config.yaml
encoder_norm: "batchnorm"
encoder_depths: [2, 5, 5]
text_encoder_inner_norm: false
Rows from block 4 of the text encoder, named by matrix and row number. Rows with one number belong to one attention dimension. Each number is 128 + 32 x the weight over its row's rms, rounded and kept within 0 to 255. All counts start at 0. Numbers have three digits each. After the name is the row's rms in percent of the matrix's.
# q: attention query, key and value (stacked) (text_encoder.blocks.4.attn.qkv.weight, 576x192, the q third), inputs 0-191
# k: attention query, key and value (stacked) (text_encoder.blocks.4.attn.qkv.weight, 576x192, the k third), inputs 0-191
q.11 089:137117105117149160190124149134153160104144153110123100126133075196145162109167136123119117127131170141129144145158141152120152114135096133163150142132093135120124089183135101057116089146122093149145185163129089184116157105106119160175131099168083171084053094148169098061164191169150118174072149099075148131102124063137099113084118128175156161145123167116081099085072123127053109143164101117086144078046121132154181128110166108173086132099104145118151163130150145126092125070107119094159181147144095126200079161057141134180090137137114121108121144211102135122152094122108144130
q.12 074:115129104123136139164132157131149156085132131131117097110139062205131167128140135097104122156119163173141143115128120149093162102128128156168156132106097150112131071173127114078108082171137089143128178178180090179139162104098137158182128109148083182101051114138167115094154189166129091204084124112093164140082136068122105112090126129175159139133107168116083082100089139131065083183147107107112133081059088109155201116094164116180101150106092140115153157134168129137089136105108141081148182170154096130182095168079120147186075149141107103123133147194101160126152091094142130112
q.13 067:118145103096141137189128165136157173111124151152109095086146082210147191142146161118124108138111159191135104135134116123100189129119122158168150145140113142123142081165124115095123098196140099165129212174164104185136157086078120174169134121113089183118039091126159130096161172156107088185108104122095165147086140094141111134096137126166161130101094150113096117088115122140081076188167083102106109091079093106138210130102140097170085150112097138118113148146155130115118104077114143091123187161144098113166083171072086146175085127125106093123137147202099139135140114072127139142
q.14 049:125126128086089078082151126127121128121143111112185140198127146073138099096122140112124166150136089119138134130149091117159077196155151134103155116106151162113189164065097133129138131158109140102071060134076151110140128166128063063144128091099166113148165134150097171125103123101114105101121133147149123200102185136155136098185112115112067172156127137150141151140113105069111120145061183152180158151187114084109116148135165119036189106182156073185124099123159123173123083143178114183120109130178159119127134107158143108069189103139132168109161132127122132128120180169078096139
q.15 104:129135156135131134069164111109092093147114116124125131097096185080104091140101110147165114154136109128102087122137114104146113153131129144075090113119162099117119192082162152204135149081125183125147082088094139063140101145158159111084119168100155073126224145112098137191101079106145167100183111148169107083146098193114181109171133127077127086080154081143190134173154133152203160104118141117136101180195129143105094115103054161108160141124141122123095114116103088112170140195140130156108060112092147161062144102192143123102158124100113142142125123070163121147119143152149135129
q.16 108:147153167117164152098158099093093123117091127155103118106084147100059116128095087112187107161163134148097093093130080137127113109146097177076081119116138105108100166105193129192135140077106157114159101088111131053140110120174192111105126142128137110110189162122099119190117090108147150116168099103158119078163087160087183095161116145082154081068163113171187110181142134146191157093126142119122082152181128132138128125084030182110122139104116118117096125097096093119138162180114124162129096118107100182079132124191160093120132149089124135179098137093172112124139115159192152098
q.17 070:141130163151111115074126117118102101152124115123151155157107194069117093133104107149128136118139082081122138109115123104143090114119156120095124120120153103139131186067133132175144161073095164106125058092097175070123100159166135089089129131123172093166203174137077137185080081090141140087169119139170093109153127189105169143182124138088086100154139084149171145175162136118196131086089169148143128172190157136131059142152110161072183085132155113154112096109102123133148142171156130162104068078103147142085178081194127123068173111133146147161124114066157125125118148170141143133
q.18 113:120114104139103132169127136152186160143153164103115143131154062178163147111165135133077158088145152099180185125123139182151161121121121092158150144150071144168127096174088091076115088140146081151113155170131124167097154106109099153164116107174107154123050118149172124065142166151146108141071144125070166146099145052146077145069105127210128182180130167106069125087085128132069112124140109149093160085068140145149131146179210091161110104105117130117169170137135181137104142089122091111173151126116097108192131165083136144150094154169125140105132112169105131098154099125080143122
q.19 098:123101094130108121179105152155165161132143133108123125156169092175169157124169163127082149114103136125161157140129146150111169131134144106177172138155094144133136073172095128047128094184136089155110171162140110201120156109095081155171140103143111164134037100135176136066153179162118096149077155133092143165083151064163088139078120123186114178172106152101062127079087123118065096170151095126124145094077130109141165136153220084157121131127116131137147155138150163143114107067125126101145185152157118090176103147051110146148113127146147126098147117184079152128140112102080120141
q.20 082:109144092146123126187150135112186144140159135127110109118132055165134164149151123151119104162118188135123165135180134143125139126070073138155149145149098127109100100183128114072111104125151122171154190155109079157104134107076137151158147138158090178093059113109187097074169177187128097190074173136077163116115103086163099112060126138167183135149090148117089114100092110144065126106147078127086134109069118160142173115123136098192112120114106164093164161163119132102130164093109128113150174156130092097175087180068112167187073153106117087112108147174100103162166135097108119122
q.21 110:129159152131138139082155108091087104144107099152124135106087171076090107134092110126183116164137124135101087117142110102127099128123121162078084123115161113106113168093169153211130146088110179122143089086099154059141104130169170097090113170096144101132203160123081130194101083099142162113190117136178116095174110202103175111171124139075127086077145098161185130183157129150195152098117140124133089164198122132105104118102040168102138137118138122135086100104104081120155146200133134153119079120103130156065153099192151120105157115099119128155113139064155111146112147146162132114
q.22 083:111139117101126132187120158148142169099116152138134105120156074204146184112136160118116131127117171153125136126109111138107157108134122149165154142133089150126141066182120095055128095183136099154146190184163094199136170097101116153187134075154084164121036117150179130072156187169119103188085116109095161142090141080131087129084105144183149139144101179122081102102079127129052079151142115100114122095070124116156172115110168113177096128118098148117150150139165149137107116079095135103136182144148110108180074152068114133179067126129132109133138141197091154107148100108124123129
q.23 070:124127121110138148174133138107154146124144133135114087092126066173128184132157144121121121175117188165108125152185138130085164111120091160178139134127118121124125084183147118073104092161155104156148201166122067190107154089086159161181138139143075190103054084102179094077168190176118116199091133130092143128134123083134132096081124133160164134133112155117109110079109120149084097141151076129088107106082106131128199109097138096177071138118121153107135158145147128114138136082100150086138190163135090134178077176088113164191079149112132098130111159204090108146157119098129133114
q.24 106:109113097125123135179102161156169151121148156119130124155156074185164164112169162122093136113121152120157162138151149149122146123130125110185168127150094150131154088162100109059110108165147094153104167167150110210114156120100102149174128099151092167113040085143169117058165178151116104151068147121081150166107151050161091146069125113191128173158107164112055127083093112117057102159151106142112155081060118117148154126149207084166114118135116143121168148145149171140111128064110129093145180141145124093187091163068115147162102134154134131096137122190099133113141114103096124125
q.25 081:075097087117097071120141162159160142120151119131156145149147115146182143094135161144082155117080104146172148152123158140150112174115174103160163141140108172139150113145053159110125089173175086130075147163101133174132122149075046135135142122113152119159102120127138193086121131135093097134115133159106167209061177097171111128132143106162087173163056127102101132066129123087077102170091110131154162145127093092124153138177206106114137124155133153167129109170164140124122099073161115098134119191188169100150132118078081152142152111150130136081207137127091150131118155087058103149
q.26 099:124114106127143135191101152144163173101134164122129117130147065189150158117155138116103119127137152140145163121117124159110156095126103137189148155120092143126134076177105094062118099170129087144131175169167096193131152105097120148184132087153099174115044102139177108066166175156126104165063143108077155162102136064129075147075119123189153153149116171116068112093085135121059104156145122115101159071060132124149167131137194106164089140120114137122165151130158150126093123075096115099149188127145105113203087155067116144157092143158121123121126128211104135110152081115116138127
q.27 104:100094097131114097175101167165173153127140132110145130151170095167178150122162154128085153108103134121167144148113165127105144136119147089181165152155107139137152075160081112062121109191153083144103163167144127207104156124086080148155143105132124147143054082131161138074161164163103107135082135133092139178079156070165082146086143124183116167181095152084063142068103124123065092155134119132125160095075139118139142133169219094152111112130125135134165139159161174134109095055131132098125171147156141081172109148055086154148118123157137109086145135176077157136132113106086102141
q.28 102:116088082136112125160105159164170153127142140107128132155167091158189143110162152139076147097124138098166173142123157159124159127129152087184176124135097138148133081169071107065117112157152085133107154156131123199121160122091082141175132097145113155127059092144165150060145165160117104143089149136077155174080167066167075158076121129194109185185111160105060146077098118127060104144135111142115149100070134126133148145174224076158114115124128137145166150149151163147098125072117104099145169138154128101184123154069120145139111122167140129080148118185098145110133124107077115142
q.29 107:134134152125131106066144126106089086131109102154142121121108184083099104158084128126162106171113090160093072139132115082109085143134153150089099125114191123093146165090162164187139169124120177110139105101125139092144103157142136097097145159078157082159194146110086150179092093091115140121190117144181098112136133215113174107183160137061117077083127088149171116170161131117180137124099137098190106179189122099090106108106043158089158154150152115132082091115117095109147089162161165150078080130145156160062144093179114114100163107093140130145152152082124120155108166131160114135
q.30 114:132150154116131124066147105110088104136105111138113137115097175064091096149101115146167118161140104145107083121123109097132093140129133157072099129119174108108109169079155142212143160087122165109138095087111152067140107145160166110088132170094148092140204162107095129187103090104139164108182107134185101089154112204105180107181132139071126084078155101156192128171162127136201160098106135122148102175204133123115110120103041168097145145133145119125083095103105091124157131200131143159105070125108142169078147095183139112093153124104128137151129126059164110153118153157161124128
q.31 057:117089100110125075079165135127103118116125116104119162137071188093146100093123138104135163099128079167125150150157097122151094204187171145102130119096140142135160152083111157144177176121105137093107045126053152111133156161171071077138096129101151093116175086141082154134098118077139132102138121134133097152105175150118144082174109109094069149120116130169129117117117076076130160151072167137187127149152083097118129139101137106049155132146167079159132100122135107142129092162170091183104100107178157158118121098157180102056203117115155195085158139117138139107127147164062131147
q.32 109:134149167117150131082145101105079093124099093154127120119096175082092093144101104125173098157135105143078080131128101096118106140128126160088091120113165110095130170083167149196145163097106168119144090089117135065147095139151170102081134153098146102132219147113091126194095077103137143118187111125167098104162106203102174101181136138067117088079153098148199126166158133136189160121103152122147093167193127124105101117083027176099150145141144124132092106116113074109156124180149149152096091122123143157058137097194127106115162124103128124152119132073156105151108153143176111125
q.33 102:082104079125091092143132163154165133124164129100144114155157107161198138122162163152060145117087128116184156167118155119119140167122159093167164150151124151156172100154075144068115091173178089138077156159108120198114138137079062135155138131123131133153084093117150161082151166156116105142097133165100167189069172098167092142111142116155104181180068131104079137054114119117064084160104100116153170127103128112121147142174214087122128118151124137153145131164161162119124102069158129101118152154172149080151115133070086154136129111163141126075167138151065135141127138099064091147
q.34 079:074092100117097054095152186164112127128162107131177146163161150117162102105123167136081172103106074131168120164140165117146073181141184099147172136129135166160184139111043160135121121158123128104065110133100158151141140174113053110138144140104176114160126132120096197110112136112107123097119119153142134186091180121164141112146149114120073159156088120134109153077167121096116091165076123132169134165160104087114118134152180115058161117189152137183120073151153122135134091093161113140106140160195176104132146100121107128101184101146110162070200125109097139113115187126087085163
q.35 096:100107079118086079146135175167162129135148130112135132158165095155185139120152170145077152107083121115176142158122164116109129163120154102171185138154121139134165092150077151077131098190171088134098166158122116199125142134085055129158144124132130149157078101121155168074150153161114109133106136144099160197075170092169098138100141126161117174162059138103083141061117106105059089157127108134161172118080121114127148123155218079138129101146138141141142140165159148132114081065142127102121157167179143080176120136064092146153120104151144127057172135166082138133133153102075089148
q.36 099:152158174134140141087142108098100108129110103157126137100086169077093110147105099120175107159133116144090098124142100109124092126133121160068086105126159106119113170089165153202118157089125167103142099082098148067141101138158181106074124168108144108116203160125100120195113079098129152117171118113179115094178097183103171112177133141071143078079165086142197124182170153149202162098122151125144098162196129144121104116095039169098150135133135121123096096114108076127159144184130135161103061113096133167070144105187155110110158133099115135158107127069166120141117133157168135126
q.37 081:129122087111119143195115146144146169128141155121129103104139084192153170127149150123090134114116163148148133150146136147119168141123127118166160133161101144124155096185116131056112101183159109162125187174131090193129155101088089174181135112140101155105031089141170117068167185165126102158079135138092150147077149079160110125085120105184151162144112168101096127069086123138054090154142108129105135087062098119144183136139172088172086135120112128121144158153146166119105109073104137080141197142148123102180071171055107154172082123134131118089122153189094135119142109099102113124
q.38 102:113117127123117093062147120128089099130107103117130152136094195067111084125100126128131152122142081130122087140134134095139099159146163125100119104127168125135134160081127155191157172109109160107125064092098185083147118160155116088099131155103166071165191142117086159168082068077125149069179097142167096140137157191114163116196142100078089109097139095146173151150171123119168153121083146113171131185198107109100074124123090143064165126164172108155100091111111103132153110179153121159096076116160168141075154075187130105077189114117132160124153127060134124124101173151123116136
q.39 105:115098091123108108176113152151165139132153149126140115161175077175164157126157168119073139107105139131146155142121147132115158141112147102187174131145111140139146079171085129066132098191141092144102164171156122209118163123088095150170148095146117167122053091126162128074154168152112102148082135130083136173080165073164092151077139126185124164164093154104069134076110115117055090162149116119121151093066126124133154144155225079142107114131116134131160144158165175134108089056134132083131178154149128084183090159069106145159115120159131124088159134180082154137134111104094123145
q.40 079:158151155151135141087143105101096101135119131137146138131087171066095100130095082127180117123167115112119127092134103126149082108139112153090093112105144108147091185082137138178138139057109150111145090092103148072143096143168155091076114157123135091125216176131106107176081087112136165096148132095163089083181092183110164128186127144093114112106162087157163125174154129118185161073106183133114118154170144141119070119113053161100154110144142127121138086104091088149143181184112104176138075089095122153087173096190162111094150145109120170192104124067185119110124143170172141119
q.41 064:110140122127153147173122128122167155112132142127116093075129067197141176155150159108141102147097173183121098131161119143112166113116102147164151159142101138109129097182160112073108084167163111162123214171158100183114129080105135163168150151147097194086073106097178119087178172160100097199093120144082153106100100084134123123076111137172165130125089142108109115085119123136066099154161077098104098089078084134118212110113154106203100152108112153095120158147143113102137123107089146084128178180134098114161082175090118138182082136116101103124125163183079141134148116076117115125
q.42 107:093103086138085094147107159174171141133152134099136131161165085165195131123155169138067161084114121099182168160116160130129150149126147086165169148140119135155152097151064126076126107159146083148088157175138131196113146136084070144150125113135135146141072098132152148070142160166125102139094155160081145171076175077176077147091136128180117194177090153082076141080100114115068086140125110129131181104087130132123130149185220079129123112137118130129161146161154158138118111069145119114136161153157140103184128147065094159140117118168144127073149122163080151131130121113054106152
q.43 107:121118106128135143190109142139167160096146165127126111127161054184153151119156144119099132118136147127156171130112129160149160114131118123182167148122091150132124077172096089058115089147141075136120166178149097196123163100101107145170130085169084170102036118158178122073160179161123102158068132109084170153098127056139082151077110123185141166174125162106072122098085120114059112134153111123099154082060124127166147133146200100171090120115102136115169166128157175131102133078108123091164177129139114100196104158075121135160086141157127111116133139184116133109145087110104142123
q.44 104:140152149131140117087161102111097094148110099136114144115092180070104096150109103132165111140130104125093089115143110105141096144125137150068088113109171112115120185091161146205144155079110167111146079079092155059127105155149149114076112176110162086125218149117090138186103085101140156108184107139183095087156108200118166105175142132071121081094136099138189147161163140137195165096113138133155106164199145144099104130107042166092149132125149112126083098110091094130167135177152137156111076126097142150060146098198153108090152127103131141153122120068169112138120149148159128119
q.45 094:097102082130101097125125167158170150130159121124151133164168095162187150113150140146077159109093121121183162146128141134133122134125166094163170138128085154138155106152051139078118081174170073138081165178120127172106136143073069136154134112140132152140086113114157186071142166147118087143089134160091179203077152084152084132108138145172108196179069144108091135053126124098061079156109109144142162138099106106148147146173206087149132108162099149156132125162174145147122113079136111086134144175161147087163141123067080150147132126167131136085190111150097147122134135096070125133
q.46 096:147146154132132131065136086100083103122124096136122128123094186067090095131092093131175121152154105112097106111121103105126106106129134147088100125105165109122120166072167142206142154083098165106154085083124138055131100143166174089079128151122141104148218168133084134196099077094144156097151121113186110091186102200104165122178133148081133089109161105147175133181157141120196155096114157134131101160195148129121086115096045160096140119122133114120104102110095087139155136185133124158115066100100132154070164107201140115101146123099135134166124126070169122126122142166164122120
k.11 100:121120090161173130165124147103120132140153118100078183141074115089091125131157123118159183121183108139116141085141126159095105107145099140121110101087120094153099150085139067099141217108060149131158045137125160100094148122173164080189080088157119131109131123156156118120133110141190130089090200109133054130195137092130137105122072123147109136118162104152106140147110091133157129117130172182083117130115135153136115194115118088097140135078188082121152141097140117186149155157125078172159175066173075133154150141111171115067144158120136161134099074142208134107162143177120148122
k.12 089:122120074133165129163128144115121165128151105086058170134079098110091121121165149128158188102173121137134157102157119141099085096162099129121103109094127092164110148105129054096132199094059138139162042115137159117099146116170149107203092104170119125112114120154139118108137121140208149075113196107129061137186128096120143109103085111146112156116168113133107158151109085127150127097144150182091123121120128158135089180126119096105124134084184074110166144117132126179150160166109073173162173049162083160156146134105172115083152154125142146118100087149202114087186127188130149134
k.13 083:099121076140177138170123151106129151124150125096059167143077120114094119122162137131157188100168118145119150106161112135100090107148103134123123122097138101170115157117137068094142232072084159134163050117154156126100167123151150093202088114160126114115128115157145099119142114131218155068118208130114059139185141089127144098117108107144088152117163114125107163171115079142158134089138160170107115133127152139130083189128122081083121130096195084117143145117135129161143151164120080163129180055151105146166142135110192120078174153114147161131117069146185114109187140160112133134
k.14 046:160110223113103086020152079133138060147113163166150161111136132094149109141073144143144085100127087086060097134097197139150182220110144127110164129191082119112141116117110158118157081160139142160107133110047155119108093128190112129047112135084124125167121129129132136135092085129045122135137097143123079115088135156128074157134112121103148105167099107155135118142122174135141161154133106171125141151141167128141132115156124151153184144149099119150127104107096145149155135141152166178135062185094125149122143131159057161117132118108136106100124156097133143165050133186097103134
k.15 107:131129174092090123117138106144120123105106136154171078098178142163160129138106132116093052147081159140150109147108118113175136120114136125142164154157130150109138102162121200155105050141185096124125211135128098148181079125073108160064181162100135120156117123113101130158145149128069117178151056131148214113074117157107117148146175142109158118130114154111137098104160155129107114143139111057158133134131125100120161061132123179166125124180064167137114111134110132066114105108139182066093079191093181115103094119131091131188108109139083087141169179112053129136097116083143111128
k.16 111:128131178097089142118121104135115143098095129159155076101160151167165129128108143117087066155087163132155125131101119123176150117120145126147163153149125154108124084174119193136102034152185099133131201148125106140185072129090107147078175146121142134145105140131099143161129144139072128175133038127141222107069111151092105143150183156107174123106110175109136077115144157126114113139139108054148130113121124121131164063146127185173129115174053167125112117132117128072118131113112184071110102182085176139131096125144094122193099108139098087143153187119056125140104115087143135104
k.17 087:154136187114084122080119111150134118121112129161178085122172155142154133144105117125104076149090130109148105162096140125173174152104137118129143153171116152101152100156112177150120034165185105118092200128115114147168085129100096157057167150102138120142135137096118162138105131120044123183156045142147206109062131170127102155137163137106162107134093151111150089106157178118101131140130090078160149122132109109117148061143137164165132132167055174146100103131108121101095115098122177079115080201088166127102117115140072138182086094131126084119157181132059134156090111082141123126
k.18 110:136119109172170126141113153105138134121152137120113176178067092095081141133132113127170200109179112121088140103146123149073103132148115148117105088089121094144119144067127062117131210129056146129138067150116162114067173135157153081197093103158107139117137127140165121084110131135160125093096208119106035142178137087146139117110072118154092140142135106153106149145105102113128148142117172189102132135139119130147117202114127063086137161097185112132150137095157121200125136128127071170157168078193086136134150134118157143075167139131149169129101068150198121116145149178108143141
k.19 105:129111085160165133153130141102147128150159132100086179161077100085087119139142133141169188104175098118100131105148132136080110135147122134113101093094126093148120156075144075102150217111065148126136049108132156104089169125173145103193078104152114132117150119138159118093119122122190140073114203130123048153184133086155136112116069109160097144123141093136110164147114102129141131117126156197102128136143132146120103193110124070079130145088199084115153138111139121187153139141134069185144169071170075141143163131111162133072166148115156167128100060141193130121158149161110143151
k.20 089:114133089130174117163098158093138143119142141084113150162085117110092119123128140106165188130184116164115112088127064133077071113153108151128133093079155092132148140097174101122153228104041125131171052146129160101117148139150150082173124081174096121112132136154137095133153129138186123077082200100149065146138158106115127081136115124120102139145164109140094139185087080110146117120128186149126118133105158141132106178101116091058135101097186105112153135110153126171154123154123078179123161017184099126150115127132198122088181141114140150146100103133178137095167117150146128141
k.21 110:137135174101098129117128108148113136103116134148171075102181141174156125121101140128095066145082154134160123150097128118178144125120143125153151154144132149100150090172116194150114052146193102122124210130132091138179082122080115157065176160112145125155121129120097126157135143129065116181152043133135219119068126157099102143153188151104176111128112164114146093108153157133117113142126097066165125133116133119125158064143130183164126107177055162123107113138106122075119110115126178079100086180080171114114092120134086124196092112142092096126160198111048125137108124092137123118
k.22 095:106117074150166139162112154107137153143159114090058172149073100101089117128152134146148194117170119136115152097159116138082101111159115128113107113095127104155095156104130061114140213095066152135152053116136152102093150130173149103193081093156126125099125116162147112112128116142201130074116192120114051133195133086134150095110083115157106158117168102136099159162095095138151128096125150190092113111119135148129105181118133092103133128081184081119159151109140119167152163151113057180156179051168086137152156131123163125081154146114149152138108080135194111090170132183110153139
k.23 082:111122069130163136190119150092139142129159135078080144152075119099109120136150158130157192123171133155124132087139083126103073110143098151136130096085152097152113128098149073112152220073057130134172059132149145104104160129165160089183088096154106107099116141166128106118152120145217132084114192110130077138174144109131136092126096116141117148111177118135087157155117071125144138102122175152118088121122135151129091177118117093086138120082191085115141160121136126160157136168123065181129180034157095141150135150102190104095161158115128153127108076121199125081178131168142127145
k.24 110:123123080166168132148123140113146122148153126100084181145069114096095118128155132120175187111179107126093142097139129139075098118145111130103103092112131095158111159076133065106153213117062155129143055123125154111074164134171159089177072095155113128102147136137160122105124106134188137078111202130119042134181134096147131112115081110157097144133142095148120165154099092128153142122131153190094116138134136138140098191119122069090140133091197091116145137105151117183136147156129073177146174066178069140149158136115166124067160145111159165133099073148203137106154149176119131139
k.25 084:122097124141145093114143130141128137161128163072129179156092100117120113126151145133145190072161072131110121122128116118097089163140134113114113102128130106158151150077136080103143213134071165110130035118130180133072180143158117097165078113140109104119133109134151142078142111115167140075101205130095063145128160093154129139105076094168072142187146107116121176172095089128133142125128162188128138142152163129127079207132141072065127128099159090146153134125148171169142103129180078189129124063173088141131121111090158132071188110151149167099146061138164136122133127173080105152
k.26 105:132125075159174144154123149107127137140144123112069176138063110097092130131150124125166187111181109128108141101138138158085111112143113142107110097104123097149104149094133055111157195112060144141157050125140164108085156121169147086193069098158125128099137128158153111107120123136192141075099190113113045125197136096132146101116079118163095153124151109150098154154110098138159144115120151192094124120110131155146110192124117079097136147076189095120153156109141123178139154150109078187162178073172080145151147134122172121074156166122153160138089078148213126100167139169129148136
k.27 107:125129087168168117142125144106135125147146116102084179154079101090099122120147118132169191102173090125102136121156134144083102124141120139099097098102137093156119170078141069115150217112061155133141037119137155120088176134169146100182071107139116131104137117139149120110129119120199129073119207131114047153184134093147145101112069104160081138144136099133107174151116103125156132107120143203109119133139137137121093195106113075083124130094209085127136138120135135187139132143137068187148170076174084127145153135116165133074157136114159158116106061133197115121148137166110133147
k.28 107:122111086161167118130113160119140133148154141113106186165080096086095128125156124134162199096168091113103143116161140130070119131135107129094105094117117104143114162078129064115147212118066160132134058117119157113080178130169149095178082100144122124104138128144154121096116113119179127092098219126110030133175140100154131108102063108152079140145144099149115162157106096121137136134114158207094128139134133144124097206117121053099138156077196094118141137125155130183136141134141082178144163081172076133136143127120153145066164137126152164128101069147207126121141145168112127140
k.29 106:116134133085081114118154097155130124128128123136149078091189153168170132123138140144078060154065137123164133163105129098176143136096134105149147181161137151111124108188124192137112063132220127135119181111133094131175076118086106179065167170101146106151119123097089133153142137112100146160177051144144216119066116165118133145143170121107174112117120142086141113098151134144120122113133083061166125132130133117098136059149129178149119110160086149139106131160104146060134104121136178079096074157082184124115122122130092139187098090123108083109149184102046125163122136083131109111
k.30 112:122132164091089135106142111148124132108105121157173078100184148160166135131109138126082063145078161126157119141102131121180142132118144129152146156154139167103150091174128185137094052147191098116112213137129088134187089126087114168065176164107136124151109139112095140152144146128070131173155053135134211121068120168102124145151188137108172110124119162106149096111146159128112119132130096059169138127121127115126147063130138178157122112169059168138105119143106134063125123112132177082105090190092179117110110122146081129185103102143095093126160196113039118149116123085143124123
k.31 055:179142234137102109072162064144121070150086121176135131086187129096118176168108105133159060134117093149075124161093184149145177148103170108133122134175097150094107098116118157130134084168129151114101182124098112142124086131166103140054141131086163143168137140106122120127121112123053096143136094150099109089119116150107096150115089139114145068114069099147122117086175198144122138178129099149130081139135085121122148111144140153151129137127089171134150111133109130122149160116148191097158044237101109144103122132113058142155106110091096087108160151112108164142059155143131113112
k.32 107:128142159090083129107148098151126119115105128139154077105178159166157125124120127136084061156071170142158113145097124118171145130103136117140150157158134158115133102183113199155102046132199098119115195127129095132185080131080110164067166163106145115147122123115106137173140132125089127169160054122145218118062116158119126147148174144104159115120117165104151101096154161123119108120126092064164124122112126109120163052144135200161126105172077155129119106137111127064132119119124186069097087184072182126112104111136086116182100113133103095138160183108053126149111113083143125109
k.33 102:120114097165139107143141140129148129160155141080118186167086106112109135125147134149150210090168090138115136121149100139094090127122120119105100108111129103170144164075135073093136230121077166126139039126129154123071176118143130107173089120146108110119147114136159112098141113116177132078113219130115044152163157098164145125114082107155090134153156096121106180163119078135128136116134159192104129137142160144127078197115120063066125128077182089120148141127152152168151123132155070199143136058165078137128147129102160139081183125131145164126118051129171123122145156169106123139
k.34 068:123107109120145099081147150166151104176131143117113169112114121117123101128167153147143159068129062133108122171121150088093149181118168089103106126147156126170166154093132107119184198135124169101096064091142170152069199118191088132115075099097149102143145096102143155084105134079141154085152196179090042132162156133171142139102063073149079117191096098103130193148105108150158153164114110167135159157155165131097076180155132076069126128076166095167133146136127150144122106142189107163122131108128115139117144119127130147077166087149156167105141083135133157156109142160079087144
k.35 099:121101092157157098146144147114141121165147142088110179153092100094109133125156131152153207102175091134102126118147112136083098140120114116110097122102130088160125161081133067096142227110070166127137035108138153122083168131148139113186084112142112117121151128136144112097145110129183140070115217132100036155167152104155151112106080109164089134146142090124110170157106094136141136113123152189112129128133146141118086203120117076076132121071202096131141154128152149184139121124159074185140146051164081133137157128110166152081170130130136168117125067117178117122158150166104121143
k.36 103:133143179094094134122143104149117125110099133159168076103184146163157134129108133130088052153080167129161120145110131116183151119116153129141153156156124164101145104179128186150112049144185105121121209131133108138178075128091112158078182160119148115155119132110091130168135136125081130180144039125153211119073114160118115158147187149111169124126113158110138083101150145125119127140136104053153127121116109114126153065137130191163117119170053158126113114138112136069108121124130175071104090190076186125116102111149097110187097113134092098136154196119054130146097118085152126117
k.37 097:125114089165168121155124152100143137138144114102084172162082109105100127137159129134161186115182103145109140098156125129087097118153107129102103107094135096161120158086133065107156211101064150123149045129132162109086159127158145094196087107150113126100142131157159112115128122124208140079106205129114050139194135082150143092126089108145095140124161102155109156158108080132151138107116164192108116132138137150137097196105114084080140136080195084114142140113143130182154140149134077181139155058159073141151151139107183126072168162114139158130093069139198123106168127158111138141
k.38 106:123124163098075120112154109160126102150129145145168082097196126163177149133125135150071063135072131128157121184114151113163157151091137109139121164173132153115140129164117176146097058161205118133105194107120104162145100126086089179072166188078148113144123124090115137118145149113071130176180075169119191116071129151132136165133141117119163120152082118091165115080167161153099122158138068080150127142147131113098128091138142164138117126160073175143093124161103148077104112095159181085110074182095161105096122133130073153178100092136096098106156160099047124163093142080115109118
k.39 107:118125085161165115145118155113135125152164127100089190153086101093099115127159131134173202112169101130108136112158128140088098128148117132110097113102131104149110168088139068115160226112069152128135035109130165114078171125161142096181076101141120129105145119132148124096122104122188131073117215129123051140194133091141150099113077116145096142137147097141105163160104092134158137115116147200102123123145139146134088198116116063082133142075198085120140134118142126176148134145140080182157169074164089131146148139115162136068163150116165153128107067136195114118149141175111133136
k.40 096:143128185107086144102132115151116134123098138163162078090166145161152133127089131129102052140088140118149124145095124129172175136108141125142151145157126156092134103165128198161104020160176104129112220150108108135161088121099104151058171143107134137144122142114111145142132143127043120188153037121149202121065117167106106168144167140115160130121091164118152089106141169136104117151134109068147138133123117113133166072152142185186124131170064174124117113133112136092121107114120176081121099207087171113107088124137079133175097104137103097121153196129073137142095122099130126112
k.41 078:108124056150163142194132163097125147116160131088090159150086111110107112116163145136140200109152133174133129090157082139094067106154107125123110114092157099176127144098158085091132217071070141113150056126156152121095161124156148102212103109167117122102133113157144095115152117136208144078101197122119076140178143093138151099115115126136104153123171112149091154148104079137162119088134167169122092133128130133127093170121106094068116105091194082116151135124146137164156134158120071175123176040156089140152136138112206102101164163124130168143103092128181107096175143154130134130
k.42 109:113109092164164102133142147106137121155168136096105182177083105095105131125143119138162209110164099120097129118163138133070099135122118129109102103106124098156122160082130073104146226118074167130131049123119157113081186123155140093184079129137115120123151117121160114085128111123170124090118217135098038151176132093162151111115073111151086134140144095137117165155110089126144144122125159201098118133136137140135093199112124065086125140091198102121148143128149130179138141121132080193150146075183076133136161137115159145069173137118144157129115051119196121130146164159098121141
k.43 106:135117079156162124135115149097124128136145123108079186151073102090078121130138130128178197109184114133104146092153130153081108121159110139114110093090124098144110161090133063114151200110064149137151063133128168118091173129164146086179078084157119141100139127148146110098121118140189141074100195109114056141197134084143137108120074116154096143125148106150102151164103104131145140112121157196091131116135128141143112198120125071102124150094183090122142145092134119180148153144116074182162175066179083148156144141117165127065158159119168159128090076151204127097161134180114149142
k.44 106:137139174101080128108137105147128124112107129155175072106176148168156126131111138129098054157071162121154123154104123108170151138102147121146150147147141168107153103166119197141099048144182105119110210138118090144176082137079111162061191161102142129142120138120104125152128133136063118172150048120134203121068123158113115155154180140098167120128101164109154094107147150133103125151124093059157134135133128102128157055134131176159125114169058161140100120140112134069108117116135185077105088182089179122100096119146084119186091107139097095127166184106059125143099123081145121127
k.45 100:124096107142141102112154128132137120149144166088128199159091095092121120125128148138136204093180099114111129116146115136088096164146130109112122113119118093168137140076148064097136210133069154122122046119110162132069186126144131090160079124146112108124134112138152131081117125120169125084102207131111061145136167094153118136121066100150076145180137093138103163161101085110112151118113162205108129120147141133129075204137134066067130139090163085126144141108151158193134118135161075199156133063173091130133148121109151139074175139134159164117131053114187115126134151174088121130
k.46 103:127140169100095131104134112140126117121111123160169084095186158161167138119103133124094071154086151121157122143097129120179160126113141113143156163148123150103136095178123185158106035160189096133111200127118089141173082127096105174074178165107139135155121128108102136161138143124058124172154050123148207123064115172103110149136170147115177108123107172112144087104155157138110126144122089059158140132118115108123164055148137180172124114163064168134119120142117135064104111106121177065096097192093180123108106127132087132188095116141108093133145194121058129143098124086136124123